config.toml
encoder_parallel_block = false
label_smoothing = 0.1
decoder_mlp_ratio = 6
decoder_head_dim = 32
decoder_qk_norm = false
decoder_inner_norm = false
residual_init = "scaled_by_depth"
Rows from block 5 of the text decoder of a small encoder-decoder audio transcriber, named by matrix and row number. Rows with one number belong to one neuron. Each number is 500 + 50 x the weight over its row's rms, rounded and kept within 0 to 999. All counts start at 0. Numbers have three digits each.
After each neuron's rows are labels from the 100 texts, of 14976, where the neuron reaches its highest value: "fires on" is the input token at the peak. Only what is clearly more common there than usual is listed. The data: read English sentences (LibriTTS-R).
# fc1: MLP up (decoder.blocks.5.mlp.fc1.weight, 1152x192), inputs 0-95
# fc2: MLP down (decoder.blocks.5.mlp.fc2.weight, 192x1152, transposed), outputs 0-95

fc1.298:525414499584605481495574504507464515556438474505523479455612542497500384480510423568452535489475464454559582546482542545559503486517487452477494449433476529477500456433440475521515410520589568562498497515447535443505552461481489512490497536394541517563479475464466443507517508463440543571
fc2.298:518414500503462455514548585510478456586550572480554498491497504434461631459535581493463487519507440492538474494482469451507441385518426498502498490528494534402475354473507500526526471564586433464451532467470553463507509442509505486448450493449441525513495505497540410543478512520536441544
fires on: "s"; "n"

fc1.49:428396605437576611489614543601489514479544574448475557483518478503484399618542471526474550555563504510526640431563457578489540455450562523515497498498517510493469471399525444516483489468539545480592486557556610547435487587543537472551529471376402465561460418499468465499551488512538482531
fc2.49:482561553439511598458468570451420486577517453538507511514474572496483483506568502663445480442455499444387442512538451587507512346498577461412513481442491540498417441570506540539531454492416419501505541506439525509476599448549496563519455478527549471575521472548514528403548498490426576548
fires on: "e"; "g"

fc1.522:505406469497603435568552540418510466544467603432537468514482534565462456461426449534570453412441470497464470493498480576454482523534620424500560539542495484456469480417547471433546510494597531481552543467450539559485504489455496539513530455492515435476502448482479432542488482594411489475
fc2.522:523602556514497579456628377538520451598527411585550490481544491484480554554553560525452487518442439483465445541553479535510522503461418540545494466503528521481420451487511647434474552461480488483462383476474416393567523536534449517455419544561521546496483547526609467425489559604485528487
fires on: "s"; "c"; "t"; "'"

fc1.758:433551565583504520480565473513544510559553444562368519493509458449370473531509548455490548468453376485501390553477491530497561563484517504509485507526520481543516450484456421481422517422499547500551543510382596495484546582494527439492517583524525531496581480467544391480495540495435483492
fc2.758:478455496513514482424481558515539547462546426504444513455536550454502517483483418439518479432552518549420469541506480507511562572426604550529446569545579513511499512541527571562542560501538541462516520592518617461527507421495479583496535556543497455504562472456482605467446503508422475540
fires on: "m"; "c"; "h"; "d"

fc1.190:538518515591485426538501494444485448472478517536455500484530465513525550428494450491489620573479450462484475529528559524544518445436521447422541459433479547585391499511467493496486587486577537492497512503598487441451537517469496449530493527440427492587459539499516418590483517528525433397
fc2.190:458496423398436466580497448542530462521396489452453388428517493531488529593510505593500548443530534456606537456509551402401452486458560549474441440575536448534447527548485518486486539477458481431515511531469441537518544502488493562507539468481563544461419642461505543527511550551439536529
fires on: "o"; "m"

fc1.326:494593490463508520472521453414394425476449464577545429477557466508500468476558502490390464540518467662537524513500497560527485458476529410554436473504467576448502478546512423380550556440480489517503462434565541407581521486447579527602480451617514505431427426468534462524475514536472581512
fc2.326:507471510502513555502440539529420447515535488559571584505560473526514517525560510471510565501466520524416477514461511496485458484526482479462521474494569552514429574480495454454466555523498494414565473482374499464455450397530447474457491474515532517447596576539454517472475501503457372571
fires on: "h"; "p"; "t"; "s"

fc1.506:533485579511507564487512472582552528490513520563498445471446486461558452557426496512510491480449522533529586537553543452507532547491530517592493535532564526531498531531453428481464533561523501502471521415480530530497437513377579455474517459413387541473563549530502579543506523393561544470
fc2.506:483480528562511463555476456477459507440478450503545563537509489463468513484514516535443540413555588556435571495383484484537488444417488497475516510480492467465535549499491499412435509514461668480454532548505559580631466558554442443548605413462485633573513581476518530586496531486506491527
fires on: "n"; "a"

fc1.650:490487537522527605505466496507403525568551513564490521521509456432474565501435525541560521431541463547523489437648467521515461423473602632505532500491342453500468531538538557513575452481571563539464455579477459460532527591545507475452446509483563589448563452505478522372458515507496456453
fc2.650:542433544413486493485472501429591454535503521512478555497501509485461494468429626527442468558552541505411505639518513542420495471467565486468464518452501552562531432421418495499529554447588493446505442531485540454494551519519445372419572494581444418512461526543446547578504537511607502441
fires on: "m"; "w"; "y"; "l"

fc1.470:444524506487523528467501511556469509493511487572429552489501469521505506500546539567519469530525482514423481573495500510453543562451460523378454592497519508603513544487543514556500512420485529535633568521625412487536534506570557570568475422502499556438538446485569565578458470423471530508
fc2.470:472448449556481488561434481577560594494586411491479549388546599419499481493506502467440458470525524511616465546508558526365493532512450505495528476498489527563534545489446502573450491562533482523566566499387552526473487427512489525399454488553589435481502452455492544515457474566509487568
fires on: "e"; "d"

fc1.157:403563454525597505566509522481549526534550524486471446464447433563486507566526481497528642572476475633551524478526540485480527499500498513503586464503527435486484453474505434537442464464482477396563396435460431516562515433453544453484488514491533462570586490542523424475544439531529502497
fc2.157:441451570509490552518511566500469548439480564529528513632422541494513551486504439422528450527532470430563582504447551479515522515528508446476424401473506521522461461552491526443565436552527452528450457460493499550457526508440508465456457576533514457537565560380507495453510452531583467524
fires on: "o"; "u"

fc1.263:461530554364536516516448436416496454519463438602489454476503380516412498506494449474538393527548491593472521517550439488448627477469497438435476447561466455557552542507508496435453453426478553489543455431524495546584431602491474515526571402468502498513538420473580561506516375496578499487
fc2.263:435400587557426592525510549504469544545544624476549532587517508543556457518516536482524513541507464401565574477428474475515531494475494447575498530537622476433423471459532530528523480514517527494486557542555484509446466442591546493506421522526487587566452570516509421455520534434549514442
fires on: "l"; "y"; "c"

fc1.378:529495475457454478524553544495533534504427541525477474531498562499504491572495553532489511582546475539515444531514515517470412466368508446566420474428482537527476523474584468622483523518479415454488522536494488519446515437527517456483438435460547515422565533563559527534506585556579497532
fc2.378:468551536595500399564452520529560473530541548444506478476548473488531509513495482502439439440586477525495508509531560633443516426517466489422510515573509555493553549517524522514440484533447472403436472480438422541441545496510455539430499516459515561530419475475514502452488475486534587429
fires on: " "; "t"; "m"

fc1.479:465566581559459602423512527493516593471519473509533492526473509477505485489548502366573440461472472523444494482466391562564559654508449441513455548475529475440513511461561484485453452491445466520521432469450467518459478436571443497475448545551536532463509443567494536455438509417548609533
fc2.479:440483559615561681444496493549507536510494468484571508547530449504510438499457599402511461440445512533483510504478518445571523620494417426579522548595479523435510506459553529533509494513476503500611424433558506507535547499507497509479528499539530495491492452472506605461494489444455585549
fires on: "<end>"; " "

fc1.455:476571489523478533440443526572559490458513487517492543450498553481467558451536494419482470560509440497415529524524497532488465487467642466431515540481515576447517512518485538461544477502591483421499500543538626567426496528499458530532503455597506563561502548579442489543458456438491512614
fc2.455:493505508434488509532490450474490441436479508495511430475558435516475458550477488545473500503408473468514475436435492502494606528468487409442444535534528531481581485466521558468487510557487329573535479532526540534474418502559470431487516554525437472445531394463479500474555487483466463485
fires on: "c"; "n"; "o"

fc1.25:434491472461569517578491478635460522571418457511476509476531430480458542513512494472438570565525497542422536583582600476488396534538536505456523453599559481461573484471496512585453522426529475541467513516452521445476481454563492540493474444502436503500595453498491536408480515516421612550
fc2.25:494490410586651543540513455542426503621520547471498504507505461491489586545552444516525470517560446438468439542411411480497486461490497510466572478466472509571436444406558540522452551482554521536459492528448515489475411496509475562521582537508414551534518529533522509479521543613511572482
fires on: "s"; "p"

fc1.590:482483447529520432440416509446527492398463492510535537456479473489453515547532563516556564590475453452437484440507534589538529490451506525487580493528444492521449528368468521395553426451509542498521430560515535571590457541462533443522498430557522574559436627424545515585564441439573569522
fc2.590:450504521508502570604589527462395529449419521471428449520555536539514482504549487534457547465505541535549553439449498452409554552422516435491406557533529536511525513550434549460615485507427562579492533491614533484459519508492578469509463527588482555503494419552493406491468532525437568475
fires on: "o"

fc1.647:487505599567509512477483579497432469511563579526495423552501435508504452446490545408533479417450565577473479546493489493548513563565471419540527574506451491548509471478458527500516555427452512478505441485471497536497462479532396443462412531507499477447508520547505500435513491573470487435
fc2.647:588406616600490562435457431526553591447519504480542511586455505485509512524428576464592485487486520541430535406469472536589498485501479460497497547597542509429509545453460529496450514438495470412539452429499465522537509413521505578451466474527518498481533478572491478443588494498587583496
fires on: " "; "h"; "l"; "<end>"

fc1.45:513471514544597479474558521475517480571430389488479392557445458467574473475504526462553500417481441490528592540477509534569461552480470442558461492476526476439443559544515492405558382431548550498591459568529552567490463526461441533531521471420540494492355436460481398550446545593498473445
fc2.45:523515522497534542496556457414509520519504477463506589502506396502491588595588433559480446462464518483517427491534519561527456523468470430504535564473510492463584554512521502504478587387466451498490494464437513497527509400500479544498467595521468493518497465593527466537470511474451491488
fires on: "c"; "s"; "t"

fc1.227:588525515457517529450444542439433484520475424548419448498461419566437437492459528496433545436482571526464440558537485528507521562521511477553499557452467377479482487493554545539489431448429555594526510538503476451605496430512453475466368473503547585463569489549563542488440574500467598529
fc2.227:557470567535436486444462547491436426544476558484430563509449529468446491457448548447573401491499444578429489579471444525505406475540398500466406568528537528471475583583432444474509477430567496524447478495540552603509578523545446485532591497541529539447384489514399470505491537484650532489
fires on: "h"; "m"

fc1.354:477423476494530500407482473454523453439540493507420527550491543496496546664501601485509443468413455466538530435505478442436493504562527514500384502479566460518498478465459466483555513582522535522448605477516520511409590533636497439514424507596529549516464526482492607516521590518505565467
fc2.354:538498471454579532484471468487461585521497515498536432573400510504476461468568476438406475538501496429419444574497460534574566435528470475472558521484536487479505453489481522452497465479516486559482479467443494434596431467415528551420585569412454531513463490567499479477453456535459539437
fires on: "h"; "a"; "u"

fc1.380:534438539585597452435538475435468471511566464449554433508471474581488511482449481560499434481510424448498426528462586485509332451500513466468419509494521510533455499564549575503510469478482568544502420448530475475365424483578502524591547522505493447454532470470532430540489458478435510539
fc2.380:543546532501524498504534395562533527508416512520585471416569486545506476472569548490535468458501493455491581553449454514475484413419478340458547486494602424413511448381402515511589565482412538506556490510493432522490543516477468607445468563483529420562491475507492590486445474578490436518
fires on: "s"; "'"; "u"

fc1.267:551485484533508551546588491495502571525520467532529499525448468576585519451411553492488461476526502568475541560573435501533473505528563429603451508452403532430479462541444398498535489497522525472486521525459506570530507531493457448560562491423553413435476506522552550446492519510595512514
fc2.267:432525500484487496510447450509488488452510498402494503527463464429434458560537546492451459578565444541509416546395555517444499520491478543431542640451473469493491417480515489568497504489493483474504441593526431526507550461471497485429392416583488488490569459464512482664497377440490509613
fires on: "a"

fc1.422:552509530544554457496514487493471523493523468513418528495462394426415467448474539547493409551521524556472483506575470504472512547474448440495514467482499470528603538431491538552435408521500503590504452571568492467560535518567503520514461401599468489516556519534490469409475512499513550453
fc2.422:641466545446571459569509501479457557452513483499513553549504501530480587521481509530547477474444517549423477453534536473523559457426531521422537521538604519494528557582486467473525471486419472528547518560508432512507508502600488530508536591476538545519547499479437531478415607505515607528
fires on: "r"

fc1.30:509517457425449455529496498541485539488456514477548524525514468490541467604507478482431580540450504538481505482526475476536449475546534535428513567534512517540460412458486402455438540546556556536477523475424451543453465503479550580588460505481433471406479488512534477473534500399449504507
fc2.30:569488455473476529429553398537477569515578522444504541528535414570468536383572475413472465545530402469479506454404521465544460492546424584552541437514499507558540428478574526483551496522480567433468432502525438505487530534528369585498465478546451520506571586358526506657505486511480449538
fires on: "l"

fc1.704:434498455512445553451510509466493523420519554478461530415457485475483532422455513520504435535466596483515532457531541453593502567543390496514433539478473551501503462475414466572589497403549425567434504611551573426506425518485552540613465412573583506486464568523461530606475541473541475449
fc2.704:490523560534382517478458546505561473492501479487512528603634502507466498590488432430492517538555476405482529515445501525566540569468490432556542504432472525419488599479649452442439419447474510419452460523454407505440512552562478481448494554510469565472461492491498499490427456485483521524
fires on: "h"; "g"

fc1.661:525437533485537521550518515476484503541514455474542442504613497505465504468477525481478506531487452493460498461432481469588548551513564507442474513501580663462542518530467482464566485417502462521396498506560523480553533537487480466437488516563500571485504533436518501540461428478481525454
fc2.661:403464445483486508466506548505568529587477614545564465492391447517597471492557546462521557451474566548520438447544497409495549495554466552523485568487501475466429512379495546453456573517608440490542530488555437486484480537522506510436464587502497527511418550589478571463492491535549434505
fires on: "i"; "n"

fc1.97:514536497533515407564509600437454491413510446517501585508512457491442495451511410498462499455554499533441501505548473490534517453518395405636478479554516468438527433583499424408493500458534447495597593406466503465458435537490519489501464394578524502502430544513514567470483541489540521564
fc2.97:558494517546521569490453511541505496531589409513489489505547504495525528484596501533588495539438520428369549538381438522499498440452547589466435491418545417477504578416503478516459494449525515483539501536525506520485451523596531532510497445430468471418556582425472515455535551542540472517
fires on: "h"; "n"

fc1.182:519507548487458492528599540413444542572566439590499497515436594521429385447498435511498444519519523518523517545454498638433504504548547470519418402553517567600458596481460511555541502510523438554458480421528509475540470499528453570493475529502492459492531554545543419582489521534440464410
fc2.182:435476490534462479536594519518550432386518499456460502535485453406548467579457545455603431475523512401517465426451463431611505478562452509456564472505530532533503534505557503481518508520583576402490471418503458544545512490502454588485506492544486469600466465568522527409506462368481516510
fires on: "o"; "c"

fc1.577:442467502525514445553476456460475599499584559546521483519489386592463501472444466564526506458576544559483494484550565486508543575509429417529435407539569493592556438455417453495343529477495504562482425459493464520618521595419509545535532533487596501498532489417512450440563493584498525398
fc2.577:559547461495499630525447487415489554477513484539446496579504523429632437568571460548466503525503443563524538521506473522497493508431577515532403455445480581496461478460567428584579486520536506400556482516515439496490435607516515529540529547492530508467532566485485483464444510514416503503
fires on: "s"

fc1.728:490441512426447558482505506562505433446549500545533419444569458450407488446552463449574507433412497481499489526486395530482505545429431468558570479489537546494465482514506402559390419539476423472465447486506494523462593510400513465475554476561562523547514442591453525501499521508507593489
fc2.728:554476537470410450471535533457475566412495507515592585531502503515504482571468581491490549453539622556489581511524592462503512523540491488485457481594519486488547470508579455436564405489464510480455470423500431516473405470523580448525462417502454563592459503461531450496431529440506603471
fires on: "r"; "i"

fc1.122:378547425467480608527473502477494576464575533478469510358485581478578420577463491485522450579454426419504524491442511496466564549554555484501468571477505498497515535521577508504437511425587507492477534457578512500492483515476523530551497421514478483541464453524462478446469500489430541498
fc2.122:522519494465570458470481578488453481582504454468646402499544632414448540462450454452575442478460535576497487509466473461546510514520412446491530482478485603543506568510526458488467482548492541521457553517577529481548452492524487569533548543489494539459494538456522486580572481460494519527
fires on: "u"

fc1.744:561538545518491483508484510478543553499419471514498493554462398392468484581526396569493539527523432574489576496407564448541551570466675523522420445514448509530430522521482522514494519418563517470475502466577521492509615440509455481544538418431555381465520469529453429490476539454520572474
fc2.744:546472367404446511425519428489428375474541491435586537558439557516569424474521444497564473497397499437436420536499452504576476514492478465504517484563454471469466497463436420551577522493454410461476380478560615403472483539527476456451450471536515620546473467500442519538482562485473490543
fires on: "c"

fc1.527:470558563467488455561567487495542496463506445455519495545440559586433470497531494525506487486543543496545513466559556507508447460517550476480379482518560554465434406462497523476513463471564538390458502563493461428514533524535469491507469467569516590460380561664514585526541548490476477478
fc2.527:566525475471508542423474595501486509538468467569469491481546491509521475415512552503472482458523490487500522496594458545518587458471435547517566435409477504477511554453418429452496563526492366508448478394490568441502389561480508506511520550463434491481477426444446462476529522464493436474
fires on: "e"

fc1.257:515594496527559501529483475434536636526487536547507582518502526499443527487491456518510421540416459564464569496404511471532438458512492468476537499460426482465536380494487470506547495482537574459501513456490467412451483475527555571407524593468486426404467487575462470602421516574478453474
fc2.257:492452537450484554538505485508531467512523420508548432509587582538605567515446527420482456494617463451514536536572547452408500452508531521508375567513452593572571437476467539528469460619494480409480514505555532484567483452504372493493496429555493601490549455420411495455561485536470549518
fires on: "l"; "v"; "u"; "r"

fc1.61:479521589521550456514498520432527499514483417523479531473531436477476478464548394552617510446590505490486511564413565444545413583494543509571481382502479529490521517414415518578547516476456510500487507419488461493500583371482541442523497474473444535463513430548494448558495500584522463504
fc2.61:625496419391525547456526462542478565493526541427497434515515445477541475436549429466579541564472479410433520462575579533549597517483528488444514520476530512505466497525388515487457493533569455425546422536532512575442470510449489498577473516492510527502460491554516558454443582472465515452
fires on: "c"; "e"; "o"; "k"

fc1.483:506535595421518502408605536503425468527466505552487438572550501570497515542479545454466514470462527545482625630514526490514464503505510448538512530423456488469521500548452413478384465500498569490469465537506557496453349377560501538510456547434517542580396511477597425557468425598529496444
fc2.483:519434485544471562484491467540479502534531446435488524550532426486493506550600459591465427489484577428527477431499548603441408361477526454593540560498493454489572505471516526435473526503481497486483460560519576525452582434566465566493460562513403538554585449506489472421432516467507513526
fires on: "m"; "t"; "h"; "v"

fc1.180:564562495464534556410472519495479496541502490525497411440581617458472482455501551484464564580482446445437516480503518609564536530473508534575503467510454444503532471501546476426535428585545514438544455550502430464539566481414444460557462551501480502576609397429537469501439596491533603519
fc2.180:534427489579584628499481428463388490545447501430489564558526532535501558513518400517536414469462486445579430513450453457451487526515463482448559459449547464494500530454467573538488506528457512459500421494517521540504516463518498544518540504597545494522495478441490533464567483492541539405
fires on: " "

fc1.657:510600579491475572515478606513489547536521501489525468538470517574418548535503461523483490466395488520376486440473459498492554514577487525497517527450495406459469427527498524394539450445420625443390510549384453414504464507555441472646540472522533560517504544521464509446451565539506457587
fc2.657:528479498554486520437526485462514491496463478478540670416565586420443465545458520451461473415473459463586463573409510468619493570425470417572479488483569544522503589536489520497478453565596554473469484516556578462534443590475600524423491513477510513534497486396501460512546461514472517432
fires on: "a"; "h"; "n"; "r"

fc1.715:503522442445502464538496455412535537493511470538444431532496585455481539408559506429452449508503439490538539536510498545512546520477588528432392401510502549396542492503507496485449387409539507540495539482510507480540524590524615439501505525500572606412433518571496522583452489499439454454
fc2.715:582523527456387522404492642535433458506468508512604522518463503522556447525520530521439462505465477477512560530558494521617511485515443572456556534561464495584440548443512575568394511461505467446579463546569486519380518501485497498575543538429505450541484429486503503484506515491445530546
fires on: "m"; "i"

fc1.18:478453489446450515423478579511541467567400528540492428397528470430544519434508370540514469532551511493557606566516477548465526401540459494431508455484580579670516453508431503514626540544398504491524456489445527496514561545517462527447486509523489516425499521539519558516539435400542574424
fc2.18:520522470474546495476506505486550434537599402519507498562399470532502437464541483474569537502554535543473596452568509472361464452419468457574534464503483470480433510472497518410452496452501419572467454490568427482569501454534561478466468540554459530496467543460463587476378454494472405554
fires on: "e"; "i"; "o"; "h"

fc1.101:570533563567529466460480362416581551505461454537428490574513468440446506543490423550474518504530491577536555527560461453432529544447548487432444544532492545460578499488472605545447494557507407527515545441488501496541479561433487469582531484498425474538491557504440532571424510525441531491
fc2.101:489468497496561429532595492547442481478467485443471430520450560408494538513510554516504474497535496506426424491490462506491632510440586449417463668533506476474556550572428525600479495568484493423501489476500497446483452469507535475454435494446538518434451471518507469432501518457509504575
fires on: "i"; "o"

fc1.411:396473471488519479467445518508531488487361509464525468478601381539501455584501443439462482529497511484490513416550508481493530552507558546567528456505571565591580459532487532420541456518534528485567506447480536492546454499521430512545477460545481476353531496529417461580506506470533526526
fc2.411:582508518522527539591441544505422502455530432572474512430461526478422374440480554602545553494457560506495509526504462481502518451476560458500560454499562513494498486496600368486466447523466531554443507435470565588455386585552520474481517511560431518534501556524475524543441555458515547548
fires on: "o"; "a"; "r"

fc1.703:467534450459558489465549404539491451515550488459513551480596490464456471444588430512410523550559470528500493519562489610504522494541524586572541582525555516552503578508555450473513485430562480492431508503542475459537470517422470523527466387599478477465518602522587566493515523553532543526
fc2.703:508425547517516475542515520480451465506471447548534493514489450549478583563576467505580480553517540453447523516419478545514588586527480416474533507480533416478505470511490537487599513501500468554514483595442457452481548536490505408482560519461440451593574606459516562433513594594486481482
fires on: "a"; "t"; "p"; "l"

fc1.26:508461436422537503514531509466531571542413500560462579410561419512534440548416426521517593528462454516483466593427586471485441580478500491504468489596422514503550455524643501468397425538570491490543472514496493513334530544445520500575488526472463523562476472505432443518483477458476492554
fc2.26:442465558444518591442445503458540460434505509451532416499438539500519563473564531495531473509476499523565504457520544487504469519442408440495613519499459583482468493524458539540541520596443535486504583442545499415449430502511446533472555573490608480523501407518611537547500592489451497485
fires on: "u"; "b"; "n"; "i"

fc1.466:421565516502446488453546514464541529466613541530412453483516462531409526476480577501437435452551438452499527427533487537561541550554457477526533532488443435580467562567575517628515527499445514516512501544493551445544521495507479463462525473489465605575546516554526549457359499520446459520
fc2.466:577506497497503508448412483512497504611528443494418580501551507419436506525627426509585538581502454457506496506499504489484529521428534605434522490461470569497569472457442429510470475485521454440541494529487474534444503489586515511529550490431471438462517529444481605458533593513529518402
fires on: "<end>"; "e"; "y"

fc1.754:495492559428553528461551510515526521537509642536562496516470486498528398522527487418524472431504519481475497562473480445393540508486514423526465465469457495507548523500469483556456438448483388553429471458480480545560501513527451441432455473553523542429450503585469498436539627483501606538
fc2.754:544468631605472444489498593469526505458485461533530602530505454464499524471478561435528543489460628488505479452519461496605507504490503480475537564588485573424607464426480583545437527464512512518579497435492458544566586429572490511530577548437598508489577440551486567498596369541495495558
fires on: "h"; "m"; "<end>"; "l"

fc1.555:502572437456418487438480507508457471539482414411464466475495533491510445571477625442469553507493508579460480620508490633581480555492507542419455495476535410506425539526532463508476560485520426508480610559480466513490498414494475535512479501465578564440511579534524527518536592551441531546
fc2.555:530423546580508471514467500439453414492467545589507510465506550592506426531561545526567472494510475488526492494502591407583427454459560461592552536560499578581494485535456500469551478488554521407431512426513445477471505512523461456565476368581556470564416597437496422509453478376552447526
fires on: " "; "h"; "n"

fc1.198:505517520378562514533526492494544464511539488501524463485605463445486507459584497459497494424454612487449624537590501469477454541548518455464454495459455426515456512484581486535566498448547484489446440553500484486495437505546470541473396616545458444488515445501468439475508467576498464579
fc2.198:478548544468437518566541503505504466480591537513442540484420496454521496501507476526553524572379583474578534427458475533488447446402430464571505479499519425454547430514487520572580535492553542529616535457569508403524511482528569550556563545494490544488505530506432577452450485441508542462
fires on: "e"

fc1.467:503469525528485509472554455461512519516474495499466444532520568568520449471473493474439519498412405488348540413509496571551551553456466448532495499455538538492480524542474536466449496498505489485464479489482546538452451503498537417497535440453577484433411396421433481619538559491524536579
fc2.467:562558469490534552394546508437347488544458454488536521545481602593540485470503539454572481467483528498524542502468470437450501425519548499507507497528451521485472451510501555562461415496450498467471579449553525440490550408493422446413422507518431549451429462464537448552490512550473519529
fires on: "c"; "n"

fc1.286:490486494489529583551452432456519567583588505460487562610505501579586496509540533552485489468491525505430525492607564532516610531530416489532434472509482425462532540504456461445462474497526438520517486563539489562592497565479478445456486461494619453543484433421527481437527435525556412524
fc2.286:514465568520411584534425536514512517529520466477418530494467524495505468527530459475470483484440564394567459467521456476473544526481542597549447514469557545520464487451509380508485485495536518483478478470529516490516494623529566506508441524444517483477499554490509507540469470494368494594
fires on: "s"; "t"

fc1.167:560526537545455460498460471536539352615520449521474483503543558480512500477540462521567472568549485533488581547527601502576565460491512517530490519396551504479573459494522586452479570449439525510588437488542517475490461429446568537549498504498512514468616549495483373470341488565491526530
fc2.167:451552451462518536515506476530444612461543528503496502571514443516604543513461458431468461508515520569523421501438501578529393472456555542406554526588507486493500458520532505563528536533418578495447518504572418543550584545444538483537450615543544459526449492424567597582527439509490611429
fires on: "i"; "h"

fc1.133:539571565469481503532494531572477492527512525551454474425445454548462527497599555475498472511519475512463575590497419507512525592461548458599486529420545470553501463452570448460445440438511561506489618524513531434562552447496457496502438499459502439430533490602436510400465438474514585464
fc2.133:549450461558483509442513450437424443560497472422546505525521570367526418514415515491596469376418496477573509499493505519494475507433482407583550505550524398510473530504542413420424533508461424554486522452463521564525475466519388486531470428496571505540437499582531509527677539418457508490
fires on: "h"; "f"

fc1.567:581444432548560509454502496518493552466499545504492470441533440441566540588561421518442504567493529434564549532487516480510542467552534473534555430542408419492592403484462474454580478523549506472564528526502416561498552575544563519548512502518557464427420444475424523497524430550531514583
fc2.567:575552495523394519508489467376450483460478521461507452594445476465553515455408483431574445586419440564511467494563558578475515513538511573479552508449456631477453493552541400562402554464587472549482453529534429415489585502546530476465456446564476414577491623524500656452525519467506441480
fires on: "o"; "i"; "l"

fc1.740:389499549505460505448500478506468529562384539489524497552527466530457461551504480481442385491508467468533495479347560456522517444486511503493422463524494437478520522531475524397532466493451637514570517444497523600400490381468520414510608447469548520498440565522510413548459478471479516514
fc2.740:480493512387506594454570488499502442452562544472479478550442538586465478533588511514435418557430500477531528546584443544587572489427556502567514360532441506423459381473532546451540482579517540535548484520481501461508534479510438423503499533519459474512471409366558474579529467435520447517
fires on: "c"; "f"

fc1.415:570459434521572519478411453600553603529452437564555578554578544567512424407460542547456470571470505486516427537445562577549483523606542467508531584482490460544496507488498461524515553502552402489497399575501432539413471454443523495477499517407489533489505562490444459493500504590557493464
fc2.415:524403484471511548474461499404461498553486507494567534443466498558522525446536458455485505457537474502509534430471471512485482496574482579524443575382591479413490495452459498472499464534456575449543509516486470451485475495455543425513454533482586475469385567511473597479567522535457444587
fires on: "l"; "q"

fc1.105:452489445539509439454517428422493518481534502521507497461482435589537516527513473462533480544527445548459463474492500530501534431532516565510428466484553485542403447459447523569598435475529493579497402520527500517528537570547477482571489464457437500457543477502557495501596632522479551486
fc2.105:536499604539465481428535511571539494509455394473538501582582439463552399461547462506504570454539564510431526510515491492575455473489454498469483443489552458513417511469571435501488449591519467463521525485410568533465448520482523567517461478507506499545538488507494520494505480547492493522
fires on: "s"; "n"

fc1.570:402500478473533544490432572550506431513436539575449499559456483503562520597410403422470477457561450470492628537519471485462500493445453415516561539490434499558494528430543424450537661606512503526534535538558481501494572546484385467538572481462506458484467444529504442528552513539509465455
fc2.570:508508586427492547602506592453433503472472558483490438441520541482449469522487498477499534471461473538548476477576507415512527561539465440478479576545573483467491517559441472565565474505514525495492504531605489521601507529513535388528589570448571522536581436431525575479503470499599458487
fires on: "m"; "l"